config.yaml
arch: "resnet_bottleneck"
model: "image classifier"
dataset: "telescope images of galaxies (Galaxy Zoo DECaLS)"
train_examples: 88335
image_size: 48
crop_scale_min: 1
horizontal_flip: true
translate: 0.12
targets: ["bulge size"]
num_classes: 4
norm: "groupnorm"
activation: "relu"
weight_standardization: false
channel_attention: "se"
depths: [3, 6, 3]
kernel_size: 3
stem: "deep"
avg_pool_shortcut: false
widths: [256, 384, 576]
label_smoothing: 0.1
loss: "cross_entropy"
init: "kaiming_normal"
residual_init: "scaled_by_depth"
optimizer: "muon"
muon_scale: "original"
lr: 0.028
momentum: 0.98
nesterov: true
orthogonalizer: "polar_express"
adamw_lr_other_params: 0.0015
grad_clip: 3.0
steps: 7000
batch_size: 128
epochs: 10.1
lr_schedule: "cosine_restarts"
final_lr_fraction: 0.1
warmup_steps: 140
weight_decay: 0.01
adamw_weight_decay_other_params: 0.01
Rows from block 4, named by matrix and row number. Each number is 500 + 50 x the weight over its row's rms, rounded and kept within 0 to 999. All counts start at 0. Numbers have three digits each. After the name is the row's rms in percent of the matrix's.
# fc1: squeeze-excite reduce (model.blocks.4.se.fc1.weight, 48x384), inputs 192-287
fc1.0 049:451519598501384516569537499465542438536509458413483557518625503618460544499566515541514476482558560525415491547503475433402557607541489469476473620480501496547511509442578550477483459501521532475441444585517509514456526618496525510601476583486616477514524454456431533428493488470453468571
fc1.1 067:536496568400661526495598436412528511499492532473497540473474423429503558502477517462489499545476442429468447553558506493564554510567449456499522442505545518476458408527522456541480466545534504548582523475469506471471503590449444506458474594485464547454521582453453520487483454474517544522
fc1.2 068:473478422521566476494488433524485494540517530527578486518505536537483403472559481413459478446451493490498539588512512602468511577482479460428558473541468583454371468572532444544519449601557516454455486575479549421464446478520494452574483537528518465540441468447523565439521513543469566521
fc1.3 145:506497473514576512425482453464524532538472587485552515512553465520521475535435502457562523482426496413453473544515524591555358600519504559541547525394535468582433461568532495452500499527521442514579621525458475524470528457510529485506470496460529459490471463545564552517523534507528486540
fc1.4 073:561485491422489491576549501478588423469544546498423495585487528404511535553413506499574454452523479555513521590541538507456560461497516429543499489480503422466487444492520536608514566450519456541507442523559555517431514505523400693504369544414529429626540467584489468484556534500457489461
fc1.5 075:472548601447524504554479410496536515489490475459451476512444450686489424417508470505497471495439468531541519557513526441495426459546534523506510494485556450498523482478475491487433607440603419475587481563464497559493532513477495548459499578442451661514540423456479471440502497521427643494
fc1.6 066:577619530445539456391499439450476507533517478534435515572443491492516535451455553475509506486466470595472511471550495468526450426566531496489552499443478452443443465441547518530551520459542486495497553557513478563514483534532484497602452526491592511551458561450432439498498425454482526467
fc1.7 083:509536427473491526537543535504508447414511549447586512530451491383497471565514496542512530512503450506506520433457501475493400407532571519503491552497478458488448469518507505565446562465523435531417413538569521498514463459496441548592506456453437456483609410523554504475495524471457519581
fc1.8 079:529519492484489523441469465491496366543561612438591460515432490451496518436393473511493557407412518513517486464578540446512458565569566495459549532377495451594511473443522458482421433499507377534508547518614493497516562528548492471582455508510315470508483476479511568495579537468545460481
fc1.9 078:453533438455457498452435478586502516532485455466515529504516535585506525495459496520541555519547482471537504481474530512425450574483508513462503478548512438595452409374431478517456526473533472607483504510578542541493495598311496540479487515448477456487559482523515534527408551616490491601
fc1.10 079:563420493451531486356471513555530557515508569570685461481516557455520519512550512532474524636506509416457464433537495426603463507539522487514587529507498389554501489490527468573530504518488421496568531528452502449415522469535545486531453556456470545444433546531566503454531498487419382494
fc1.11 066:491524517397503517425510536531515504559510507543520467502477405443537504501460433493501469516527516440477567463535555466439527575465598409501478498482573472441509390492519463523523473448532481554547608638557436522444511515419474670566398493444431460626593437649395604496566467515463540498
fc1.12 174:451492504521477484530489517488477446465493633463329482476418520518510461478445525447459493479524523595451470503514483502504536411458430456482498526471449510396524594446445487459471488528476418460478419477509504504513483441540563452453538453534587522550477438519476456479426496478463489465
fc1.13 060:489601498386557492406496591507496488547532473498400461516551468597452566546588477447480573524548511489543473440521527558575452518422445377531535466470546523470454487504519535487451486447527478510554554412549498538496492529527452585486510506528393433509618452452451552551461450535495512491
fc1.14 011:511523494437527430553520596507550474521524613637495499537568595471520502494498501431485496459580557450541531531490442449451484398372414498442519518564555509496442548524486527448484485508426533424409572498562530482535485532495576558473528427561474452496503494500515510487477565521533504519
fc1.15 089:539479416484517468480535504428508485550483553474524525506599533579452449590435462482610441589527533533461465511491407490491424598546534520552496475554483458569460394678548476538489501504489421511607490500530537510456498544578464509515460498517527421438461497554547530530569526532444553538
fc1.16 075:566566469474537525464453555552533440476534513447448532542559485452502424418514543557487530550538458380472586515480549495542463403542566546455517431578546473520550607415534518463506535473522506494363432518522475514550494484470442573531478399474449592525496534510514511528579515433582419516
fc1.17 063:539464482567500531488468517472518457583534520517509488496370555445442520408503499477510560461573473394538570381515477514577593474451534476530504529506484483534453465558544503417500513558507590551493404487559400442516539453507527485536440433536557494438516485569490595502545443527450554442
fc1.18 062:411553508507449517535581467558493404487496589602550484489595491524495509540454485476494446397488497550519580453506524511537476424546486619553631312584485492517528492453517554577448553560528556577544468496496569501518523494542487520519461544471489531472514505493543465555431539526539561534
fc1.19 075:391527563428374462502520601577506569461524518468472537506625477485465459467485532406464523533550525402504547396516484470507464578454557553501554541441550424450481524554562525424531582452533455501522523545532489456559485574483559567506493437483431480514648493528488503505435480485499513514
fc1.20 101:459428474456493485414510510562473534533512460541574452533565513531477540464536478523515478483511488439482476507397523528540468479417534559499624482492524495549485477394514462541515546507526415486556551514524518529425526501547523512543520542385454547319472537539526582500504527498424466529
fc1.21 081:485539429455392473546529508524473446521521532539589552542567491505443566572468444526540466524448562447541517429537511564526466544491487512506520525556496413606519455489526508463449469493501514543472475510502417514567500480455496508496420443455363522450417590553574564508580535518556537477
fc1.22 048:423534478476465503462481544516515592496483559546581446550461473399473552505573439508530513501461446442468501372473520504631427538536503561569519486519492539511459480533591548518523453518492421496545495569457558495495457441532514485418531508480572503455559511527594404543458479521479505550
fc1.23 068:437462482499585466435513403557521475560504480519547495513644549467470483538495459465494544524492485399520530480440549573433548531514552542498375532539494490512453418514549521508556595442485473535420436519595540525395514545485415566515487487461588534484497427444443508563519534566512560524
fc1.24 104:524530408509479500495486325467479488564453572478548507504543509536482543493515501493589552522480476454512448471427585461504362573466460597464468521602519488510423455392533513379533543445514558505499576495460447536550499530448465568496422497477564454532504475555465557534464498563436481498
fc1.25 121:535491507486524510487504474522520490500513644488430511537539511623540464548544497528520533603484473420583528528519496525638433448475467466483601480586514537332463512548591517494523491479555585549559440495514533555517503494525446523494472542511482461517573490534490602449498501561545591518
fc1.26 051:562470431402520503519590501474483546450447611406544456447448546572576454523500493482461531490497580507510516443536490492532370408551484541513505467485602406450482477528486519454455583548537438461539536498547485528470545490607507501525521504536445490510515492532440496488533399453524465508
fc1.27 053:418489533428540472530575448476471466475516490584492459540545533421493631559468529460539571490399541397595465388505537583459439550534555366551478579457462477477456443524543475448418417493506499522570551477563613539474454553463553520456499512545501542503522405435501432466476463495513582541
fc1.28 057:539539509484493505508526495479507445416498606480480509485565519504520486559478505452544482511452545529612580515583498481388497466553489488518472588502522503492483539536366584476508612505504519545454502508482562437527580536463637573493469515532464444605546407553435562496494590470533551443
fc1.29 150:518588539486478515436468535480515495541535479519472492553533496460519517507580478547472540494477519486573439493574586481390490572492583466492532565512538516478493421458538499509484543515504583554484558525616495502462591518520456579596450553527274479533626531535493529461532569510566540518
fc1.30 065:618498536468507503452479426515517505518503564535492541501591535409442483479625477524473415493560516512548481518527502469555476485569504547461569523511462482532655514470506493436442469508504603455455547538495594481526543556517504506555561519474570553492466530488470535514456523512426466431
fc1.31 087:515532481427580497487475469475458473527498560504523473547726552385446507490499439482506560516485473420393477468575514498626563568553492566542446536488489463438552510464533470524500520438509500507591510479439648449502503364582565530507445546395431488581415463532519525525543477498530464492
fc1.32 065:552571562494510488499510545425526583568488425452485453503361545423491505516494507516552458493452587432560468417488543427494532406487547479582599481608585456498493555437519521487472490481489516483449458477501491564544449516471534516499417514554356497613544503517528460405502537520537438479
fc1.33 063:492425584492353453472519553557558460493510521438580564518507438409571492517585508490488555447513496472575493538567487472534431560577475381505414472488481593493571516470475521418463482568469504583515500481484476508502555462462490471627393476446473516419473549532490529532531511512539497489
fc1.34 098:490562465520406448491627540468538561537518310375604555508547458527485552536582520437571522437529473477472598543457460500502411560453511466540503575497499499463512523461517506497533591490468507519524540555506452470459527473562528598523440513440548400555516544522461512458538471428465513495
fc1.35 110:496551537499598560495472473528485543457493380478473516492523479532570476562533470481504539476488523475467540436497571431398496474552525521535494563482509425473461449483507541510501524508501527552536542567478485528484500517429460547473459532580399491554560460501477488444533519583488493541
fc1.36 062:533470553495445512457522500418523560449519481465511514463529520552497504436457607432592444380460475462630517502523535444526554546460599477513443432594514482463411539476569464456470529565540550542467528552488527470496479588504521623589405571472469418402596451517477676461479480507473483454
fc1.37 084:471547488438610446495398540543506451535459499524647498534530418449533515587559525518437534507504511466418548527481472459374542549485436429562568473471500521488445477572531585474474373521473443548549467529540540538497484630537477587498455546431403540486509561423485472529491474474534569440
fc1.38 073:483457413522474554534450504541502440504550393428482513522462542535478547455460465392547494435627508400526582553559470485494511471475476558499466524488511438553418433465513538501461451597503428514476472590541411529540500458500472440519402499530430375544555602463531478496586518475463535484
fc1.39 067:493495444524700491444537421476542495521473458595578486493608514447448436538475431490564557464431498474547542517509471506535482435510575523523483509527531478484488483591516479598528477412529623532404531578446415511456520512460491531482460590490530432528525393573515504488615520461513494541
fc1.40 111:549496494436511528520512471395511424483508524538589481547494515497478575520455474489558535619441548470449529531498444570503536514500566465503465617443528469499494474461537464489552533476572520499490562557444499503417530470450532529502491541449707497496561571611462449564511498476397493510
fc1.41 069:533471543501357478383509452463526521554515653511541445518557499469518480494503470497519527500392510400538551483506591471515429543453579520497563562443554437492502423511519501540570460438510495482600474529492442531516549523491549547524403502545537433458452520490475531549496520460534457496
fc1.42 060:475517460434425524504457573469520476512482595443525553513568594370445506520482450506453495457540504424551481501446511499469458496532536558528515493449504462538509446444485533569488465547532456586423516546558516490428471473530581526608453468450492458534480534432510486584535506466433528531
fc1.43 066:496564411439435518413470508493497580539499422517545553553543575528502450460536536486499512505496508527451626481461601539461432438503532408508536513577504538440489514527457466523539518504521489489427526469530503497463434450478512500529517535522505479527497422540531546435552583501510482479
fc1.44 122:484486532501503521498417514555467456553480449504487501521581517404540497507407493557496471576459479519534547392568536421481438505538483555507416486524498523539532453470520478488452507468463695556480495386473430516523483507530474541497560483528365555469527451405515549454466557514543555527
fc1.45 143:459538506532440494434503441530536494578508422518580494542546482540482546521487456545528575480590446419518451502547543537598544484538504476484487461499513459558450431387567462546555539473576514500648517470588532541488494512545547474600465527498544506434525516513556559523554517511473507519
fc1.46 075:517506503552461526432465503423533407564553603578443450495481523501450585513468510439493627536474553528406473490565487578583453495421495502495540508491539609430410482423473490436544557579544517412464590562501470425497522547520530574428523599562454396504583482546360526469512405572465527441
fc1.47 364:462427502525491483543493529477465460450491567470358500459426511585522478477483529476468480534483526599426496502490456513477546385466430516487405476465456518453543611552440464454513493525456449450436433474437515497514489449476504459411558457472676531506434490525468446512427475464465456455