Weights of a small image classifier: 48-pixel images, arch resnet_bottleneck.
Rows from block 9, named by matrix and row number. Each number is 500 + 25 x the weight over its row's rms, rounded and kept within 0 to 999. All counts start at 0. Numbers have three digits each. After the name is the row's rms in percent of the matrix's.
# fc1: squeeze-excite reduce (model.blocks.9.se.fc1.weight, 72x576), inputs 512-575
fc1.0 016:478498488490465544512461506509504487540542480482514523520525508513529495506475513473466480505499514513532459511570515463460498481496478492534481531491565492550500461472440492511492493482538457
fc1.1 162:495479472507499493527518497511501502507508504495512511525501541486523486473501483511540514524481497466511487517457523513508474432498515496504500493519509495512512496513508515506515489495524513
fc1.2 099:522523494488464506438471545497494500549501532529519523487499525452537496528523511509490491508485494467512506514483537528517528500494551513494486476473512530516526508479551479487508486475499517
fc1.3 138:494540507496533540529556493491502488518473501493496513480486485521506489485491498489520506496506490472489544483525456492495509512468492443509497498481509475501527501507476480492515516543529552
fc1.4 091:489576510463461512493486519488518498539500460517492485526455505467448532527476510551505500485550516523526496482524467507454513553483480480496510482484481429484536469509501487510536547488511457
fc1.5 077:534480471474510570496447471512525474490496502478514540496527455498451509518464531516518518522505516518489459492499470495485524479478485500502497504503526508505502492510477524496491508483497493
fc1.6 098:512531493473488483452583481529476490465475491516531483469513483523535492516470522519496493501542523558490553503491483521496483460491507501506492487507531517485515486498525510489514479525511435
fc1.7 133:489522499505535504553631507492503481482501483536510516512495489475515514499483495512509497489481492478504499503514489502500448511501503496508479463482501527514530515494488512506557509534480571
fc1.8 184:508423510525487509504448471510509493508523502446495503526510531474508507469512490476490495505505497534504463491472528503517466452494506504503488502514519507505463493506509503511480507510512489
fc1.9 070:491520469464496565518461522531519484487519502506511532465476462478462521519453523521493513522496527463490506489478458516512449514497496483514515505504513491511486516495519484527501508483485511
fc1.10 052:513524460465494513469490473520539454498500505543526519493480459518505507501497533502494518511508491472483496534478439517469475469503497534507509502506540514519482520487482548499486493498500519
fc1.11 079:455470563496493507505532502550537498481532522523487510511499501498418502469472520452536493488491450510496459507504459491545486496502527464508508478507514518510493559487504525489515530529494475
fc1.12 063:491476479456501543528505506492494519547497485489491512469532516509502518496450509512514513527499555493469491456502453550501475513498508485533515515490491433498484455491499495504499537493514532
fc1.13 084:503516521501510472510515500547507513475491517496507466474502492494518500478510488473541514500456480505508529494561478481524498491523492483492512485508494482501535515502499493482560467513464505
fc1.14 013:533524523511499510451507518441513496465505502484469510491477501489491493506485507503490483457483492531508482518517484494518498479543513485549507496471476492477476505469479491485513510503507518
fc1.15 082:522468521510491490514485534483559494492527457426498504490506437519476531451470559496520517521533497493467456508523493521458456485538480469518484461503497527517542520501516484487463512489475497
fc1.16 097:451522482456471549517473521507515479542503500506500502494500490498490545492503533523511484488520455466491511503483509493500535494514483500509510469480485534504498504522479525500532523509476489
fc1.17 057:491524520515478519511493476483538509542512494488528537464469489514513526476495496508513496510473522506517487544480457508493476460503488499498503546477539523469534516490502526497537527504502525
fc1.18 072:511472532549511478457526468487466514497506486492496569499485488500504478526506492444494491469501491489513501554494497493493513503519512497485482494483523523486486465485481457524535545495494535
fc1.19 021:512564503494511474504593502500494500452484501533539495477472491475503488522488513525484514490448507539510509499481497498523468493490476535483532488517484511536475485509524480501468510479486519
fc1.20 062:537498495526434574524514496491453513462523522460461520472482473532456526542478485495502483523504485522453508518476440469495509485514482510491514542498496542512511491524461495496550547472498484
fc1.21 067:488448508484484468509468501513514511486506476470532517472506507468517531559526592470487474528532530451468535512500521504505459580510481543504485491508488483470486501500516517486497448535486536
fc1.22 090:495530482477512540506515442502491492494487488507522518482488508514471532554506499480550533529460504490484531496532528541492512531501494502504521497515511486510508476539520521513441498461479468
fc1.23 036:484522512512488512499500510457513547493465488493475518486529495493468493512486489541485479498489455529446502525465477453478494559490522499509493515518515526542457492486516478510490522481486513
fc1.24 131:498479535511501513503501536506508510498504501485481503512508490496512494454505511473531507516468500486506464501478530509529488453488505513504521510512507516506467475514489515508485489478495485
fc1.25 078:483506504471504508475500487480498534500468462490491527514486528541459528538491500498502499482443464490481505526517473455490534494551495487488469499527519538478531513515471467527554534533516503
fc1.26 043:508537479450510546583550532494481491481491512467547527512519476547485503478470478501508513499514493500520552463510477515495437559509500501508509520491503474502520532484470517484501522520467501
fc1.27 052:501509515520475524507497475478504499474517505474484497488479533493473522522468468499538484483475525473460491524470447532512467478502476485504509513499523526490476460519473494527537519510529516
fc1.28 052:454543484483454561520509504499486499495500433498508540480481485506513499518469527507513488487535488440494519483500464498513538532500509502493473461513500474514519495480572461501500512454546499
fc1.29 069:527441477464514593469455568498542473484488478495464492494512505537470518531499516519486512511505526499511515491515450546490500521521497451472483512513489453489497496508468544502506536461507516
fc1.30 087:493450533489502536496529509523477459443482463518508482489497536530490527514500525524469505497513527528513454511475486527488450458520493526502503521488504510495481515482517505522558524528464475
fc1.31 013:502479555501501486540490491459478498498492491494525479454528450534486484529506544492485531535504502492493500528523488539522531472465489445516479513526450526500528506501518506477505533497485489
fc1.32 067:516562474497463495519460474504505485498508477536483535488496464528471519524502583494500479513483533485489520497507491521495483530506504483546510456506488481500483488511493531496509482462510501
fc1.33 149:508415494522500519506479466496514492529518503448511498495501490489482504490514515496486510511489498432493494501501527511511437453509507514505506491517511497500460498510520512508450499495501423
fc1.34 109:483513511514520516507497496506490533492500489463517494504505490509490474519498479460489480505524482525521521501524501513508476569466503510478507504512493475508498482505508510493488485463484515
fc1.35 095:507509485522510552517446477449493531506513492505476531537494520538483499415499524431464487491480537515515529535496511464495476516521468475484509525499489490474530499519482503507503549509511537
fc1.36 149:506419511515499495508552526513503503484499503491493500513510512453494498513505469505516488509505505483493422501489517525506495477496492515492504512521505485510471484502488515500471481485498515
fc1.37 091:473486488473512488519518531474515507401511519546535500526502496488522504482521534446536518533425511534498520494491502517555444522491509511525490492529510498513494470522536522521503496478497448
fc1.38 013:513486518476488495478472490499559477530482489481458485458495512528497559518513469493480534516537505493501528502466489506471488473488461490494483500473511484510496564494504476492489534499531471
fc1.39 227:515413498524502504456479507528506510488516486477490494524523500476476505495503502511477478514465510529490449511456531526511500456495501527504507513514508483498470476510497521500467494474494454
fc1.40 069:546510489507452530510501462461496516472494518509480557460486477503477503516449499525496513459500492508454528517485450462510460493507477479503513544480540548490503504507470467555501529493503491
fc1.41 059:509475531514525484453514532491511523507517497542482497521543502526464512458523487476488517479504531477494493515498473498503494477505488485505483490503499485506464515502506514510531513526502527
fc1.42 158:513467500500506484525416547495499498497504505509510508518510480482501523511489473547493489509492498520511486494480512511498449486489505512493520495510498500497533481508507516503475482497512474
fc1.43 089:522491526480490496513533495532506513494533507475483499483495493468503490462477546483516517460456492547467489483535504470498540541488506507492485525514503516523493513467498476542494511502480468
fc1.44 159:508470492501514507463445466514496503511511494505494489509519497496468524525498502442427484511486514522514450487484532512512567518479500535498508506522496498500443454514490509503454486448503459
fc1.45 078:489556507475504500526548505494489503503487506559508506471480494529480493536503510473518513486515503478495526506525480499502533532498497489496510485489485505500528513495485486480504484497528563
fc1.46 100:518500545486535496481500485502505499495496503500534513449464512508433537483511516413495513490464495500542504509475485496495530539499471458492490494508512499498471497489480492520521521517498522
fc1.47 067:477517530508517570518449487494500501507500450491515474494477483514497507499456513525558511487497513485507489474519466497493504514481491495532485541470481469516532499450505505530503483488507512
fc1.48 079:509499507517492533499429535536491516518503462479505477482528538474530530488521530512474497542532507520548521500479521488513524501499522471492522479497498507492533506538406495489532489459519533
fc1.49 090:515514511522498507565494515505499517496536538493548475515511479493488479483497436504494486504414503438485527507507497507520525499517492482526517496548538491505523486525499514522464505493490475
fc1.50 065:471527528498476518516544494509511499454489475506454491505512495513497533540499532486533494489491544502487479499532460494484504506512487500519513500510513503471485529490459471520446484510509556
fc1.51 045:494525485499536486485512459487465478462522479529527535528514514521458457519468513500544498481512566508481518476497460500498465466524499481493505484509518509530465486529487488509478535515495486
fc1.52 077:498559477465472479523493532499489526528490508500494488486508448522481482490499523537507504495485495447486521531515492514456492490499485486493526523505512487509516525489489505498496499514473579
fc1.53 193:500441496512508505456510521507517507512506493473528498529514476504458502467505498458440489512470517540518487486483516485519495405502505517511481518541516517516440482517492523512459490490488530
fc1.54 014:486511479533463514504525501479524489468469455477497499496474506476493499512515490509538490517536527441448510477494497536470560489487535506497492514512484513503527515550555503512520511507534504
fc1.55 050:515506499528508557501487476487468532496501475472482491486469503525502542514451511498511506479507509479478473452502487485487501529488504471551519511501525510524496499483497471527506542496477461
fc1.56 232:516400497531507505491410502509516518512517500481490501518519515482467503471498487490491476520480506499497423496441537519515484458494506514505507508528510501499446475522509532512465486488482458
fc1.57 068:504517501510514485517366463487490493492504495473529531469516503485543504565483457431495511508554493526493498468502488457517528461489487510498495508498479500481498475513515495498546529526473524
fc1.58 077:493489498491535569489513509444495506523498542481513509514513510483500495504482468458493479480501490516511500515470518523456461529481511505474543475469439474492527527461537497505531463523532545
fc1.59 083:540483485446493535487479486468550458474476490510534539512500505517478503498493510514493494495564559516505536503480495457476494489502444505432482514516522486500449494483479537522526489474530520
fc1.60 066:509501505482522535461477488493533457493486515458517517474479460497477527517525529522475521512561514481469518491516498532488473491535495490460484499511490492501464489478520510489520475478515515
fc1.61 089:514568482469466503533609509496468496509467499559514497488455513471459501546495491538498487495460501536483536508487513485513531532509498486490489489491480503491486488498530458505501506518528470
fc1.62 198:502419503518500497502513499510516492485512487481487490530519505491465526477495485498462480507480498490505430490471521518518498467500506520498523504524505489490461475507518523516478495475498462
fc1.63 102:480501501529539509509512507542504512470489472426501466562485491483502523480512475576512492513450480513525540508482513479536496599490481505511492491466502492507539503516427496474525492476531505
fc1.64 068:499498497505529542490510542507536505470527493472479502463455485455498495501533479491497472520477537515518495453511502504488502541532467493510504519492516489446483502488506469503438515531507508
fc1.65 097:490537509485525511501508503448513499494513532506499484481486491488461531500530564495495500504506511566488476465490534512480522518485504499495520502493504534541528501492489488488471461486520501
fc1.66 083:471461492471495528492519498510475519499485492536461502450491511491501544561466525513525497490525482458541568459520510497513462483544500470510516480498481507461473497509478489484553445539498501
fc1.67 122:488518497495470479568531472509520468530516482501485490504497517511503507519495524457500501514547520463481487483443486530506553498506484481496504489483507513496518486508509516494475506483491526
fc1.68 128:519527512494511489457555474489517486467513481519490500463522493505504498508492483458504504486504505449504519476518485513491457544484529493522491475491497510507497508485502481488498496525468484
fc1.69 015:497459476502472518463497540544501549470536509524539505500519536469526515467518489479503498484526500460547483460481478523471544575491504523516494490532475529464528503515488469484501527511450539
fc1.70 014:524505493490464466503473519467516515518494505501511496506521525494508514555459501475513537475479471506479523493555481469497514535443504474514494492512505493547521530458487516516477552494521491
fc1.71 097:505534494532559497466525500448515524550505506522480538479501493494538502437558469503501512487524508464512523515517503501502474495518515504487480488501486506527505516475508507514477483510491475