Rows from block 3, named by matrix and row number. Each number is 500 + 40 x the weight over its row's rms, rounded and kept within 0 to 999. All counts start at 0. Numbers have three digits each. After the name is the row's rms in percent of the matrix's.
# short0: shortcut pointwise conv, stride 2 (model.blocks.3.short.0.weight, 384x256x1x1), inputs 64-127
short0.273 129:490504627452531524476515417477563469461441499544552495505528462505539453509535476530482514503506600467516528482473515510434473559557565471506450508539515546523454486487578540446493545519490441
short0.274 087:594547473474504436526526547529556540449478510519487487547426499584477470552427493536521508547434536500535542490516483461447495489510407463491525505532482483503462450398486506619555493496530533
short0.275 104:446539542526546506486524541415502529492507459542502485469540537563499524561492533475539441498486562585521498442545477481532533538520476524454485492511462590523459489479556552573496498500481461
short0.276 077:555520495482488501521492522488531527514491474519492510474568405545513479535493477497509515501530543508465476472569460484392422494481523523493523409523498435467508490524573538485558464479519500
short0.277 131:508483569425565483449429519466546484498526546490511498507499394629573489507548461461471443596529542528454524534472513595460564516527584561554477516489530518554404434518501441505474455508506444
short0.278 102:469569441537516500519510492522488519527535553513489499487450514485488541487472480458528462527477537500493537414507524503445536494460474426502588450429562481585559578504457462460478492476608445
short0.279 079:462517553447554527499530433483528509545569498571507582437531501456526573410516485491592504536593516521445479470486515508480460541505528441415475454532530577545506500520530424410558492497461549
short0.280 085:447535495522488451477432492502432429543522551566471437399537489475465502489490465537492510545500516546425574552521543500438442468567504511461573527509553599485449540523476511504506362482446476
short0.281 087:496496502505551486517542514535503487541507497482537481505553516533504506434545498511543444636503439507496509484500474473477511474553512496463473544490523541554471503424490481408602420476539550
short0.282 081:449512473479564457454459549560508537483510468496445526513503480506445581511456502537436513566516471573462592525521522507502518467478500462435597553467462429441387460512493488461495540546533487
short0.283 092:491517524456542483478475486542490493471628503543457507573546550472576525497548515521538502449534515551575500480477438506457527491537429552490521526526558510552503488543563569540514490495449524
short0.284 114:507465491491541523579541543494492514527498487529507553458510460524509485500552448525515529525526488452522467452542523497459517481434467477481462474483463517508432510494495509494529517525536602
short0.285 091:484531469428480543486533485524481551528491484533553507459445526481455547515489533470550491603502505488511440538584519507516431492491539559581515524360457466460587517548479582505475466496526543
short0.286 101:581519482456478514477446517462541546518475536471445427521509531503450486525536509458514470495522584504495426541418483452542488513536556523472544485416552490545498500525474509485517535576476503
short0.287 094:489550454463481546474531510482454555560524478539570574461580471449574470509497462512569485555483456422513493518556510474460485449400406572525432449499500562507539558486569519480518460488514481
short0.288 107:490545545469457520522516449461511502463468527496503495481554478521527487459476507493551530558559524517472503514486487555513519532536552501431448527522460475460542446421445502555527503552493513
short0.289 103:521541501492457489538500480462465481457448496514533500431626533449512489520622560491442457564508483543482497478534521430433493532517548490535459558474579522454502480407517507466497540489492581
short0.290 147:489500487459491509466451451449484511494454524472514549473492505478454506472487436590471485572442495403453470459509514424451395495484464486488467503462499582517401501456511539513507483485493496
short0.291 122:451476462440489525444523442546535509480526530546544543442528531513468515500515475532479511539522567437530438432426494457428456488388510424488500567512544517534499495485548505457457497501495550
short0.292 124:468557504491475468484500518522463497489481505469412540557481528502414526546517499542456505455487546522445532551508490496477449475430492484507449497488454498571436517448550544486493558527474404
short0.293 109:514531524550498464562469472527462463464490417486518548488490487535464470487501457497533520480466484513543556434533492535491556560427497481465509534530476527519477537500517476431460485471518387
short0.294 121:470531482443510534552524616483485537481462546507543537489551530443513495555517480536450499458554496523500538588495520496473487534455488559466500468470498523479559506498478484446475574520498672
short0.295 107:497447544559486496578460441518440493457523515479530485514468482485506498462474620494497422507525424462545502507526490498491499475498472422527467506600569491461453445507444505468512523522509457
short0.296 085:472535544506525531446473410527539508463487475487572588411512506486481499554584526548516530499525531530543473533497504467484520470441535457479423507463410490471562494487403488497462488558559516
short0.297 100:577516495475471620483478461530511444460505478516535541462466465585520524472458575541414481469481478479618527526417497403563461501436457462487515530450574505528484456480469446531543540459494496
short0.298 114:511499504540514488496410527558461464478558512546456428468473511507502477509491508468443467549510518501498508495478532581452536469560471461506483532514456482596483565455499561430490498546557452
short0.299 103:498561545488459461558458421522461548445488510442522470545508503485489478554494455487520520470524514561494428474465453506449514445477525503519450561497493488484547449457466445489485477495531498
short0.300 126:439605563572484486533569503481507515500594452481518555508526507537516507495509509424481475539488483487475542577440523450451498591468500507481469520529536456492493487491459474464545532481566508
short0.301 088:446433447463527493421444565502572479515530490561498539490472478549612479458550451450541501477480484507528408460514546528495546452422527514531515553522543556516525497482378533429532481483551557
short0.302 120:558598619536405481501570475429590525468487617587515465534538520536482503532529430489522512461532549554505505494538496513467514508541492537519459586490572483552480508512494498502515430462495550
short0.303 121:476469431493478520505471592475492459515498477488531482495541564444458484521492464540591461477476470491488536494473485416474446533531474554430506500540444446540558509455555454532538574490461516
short0.304 111:441405483424544550499507462490516535434480478496490493419505410483528449453515488599477521477518484457564432464505433426496524499528500469526487504464481508507438525468470479516492505532534513
short0.305 097:491439489547577505413413434500511427537477490511522505395425489509461493496455553523455491535545437494520526580610480481511499507522503493480515481495546483528442486471459586523448603455531493
short0.306 105:476458504549547475501457475423462508513557476462456478483580488524526474557522478524472461423544476527541579563523562574541533508545463491488461598451503515563547491494564461501433531469526502
short0.307 121:453528429507440538468543537422499511485489457531555557538474514518494511541518517484494542524477438424501469516521562511479546568451529461483439492482532538499514443534485504457481462493465442
short0.308 099:554576535529410397545481472444423532445433461503490515518481556484444519534503525525514488500535417525504567515448466495487561495525450478543456499523517548518510466505466534490444491495462516
short0.309 118:455474491454466532516611560542525418471532479479525567470524484533521482494513565488543516515576468487541567537554431477479417544510509416459521504415564565458570500485480520519532474526527549
short0.310 095:518508419511472466455469538542484498535518530437416445502501497509588417520475545441518573469475497565553517553541598483532540544572460465466467447586483529510539525443447444416478465528539525
short0.311 108:506504494509505483486556503442541518535537446522484471562537463512472515467485524483524495543479488543475549502506471468498521391554497467510411503516460532538538480515506486466504530506498567
short0.312 099:551458483563500521559492483484448457494560477472462545447429521473566478518515557539500485529567448485508402464466477380538447484493438495481457565540515484512518559482527521461520510517498507
short0.313 096:578515540547471476473412471468477545530546490551570522484529498492443473501504463485503422531445491540501524546541526508512603490467517526509522505466482463508533547543485432467489544461493564
short0.314 090:507478482502505471493439593467483495498562540521448457497476475426471518437540497511432442505511553506494508507487525545478562517517536561502543536496554490510520444479481517510537505502443563
short0.315 122:505528525524387537526481536539496565443515490488530485449489558495507546476499495466493516537509458570529525447439404506551482515471506414497490531460474480471429610492478436552510543518408490
short0.316 080:516461554557474449510525484464466405514457585519526557510542554510386461517531521533567482559499513522439487520423461500451547544434511509507531469457466550603490486559429457477543481509410491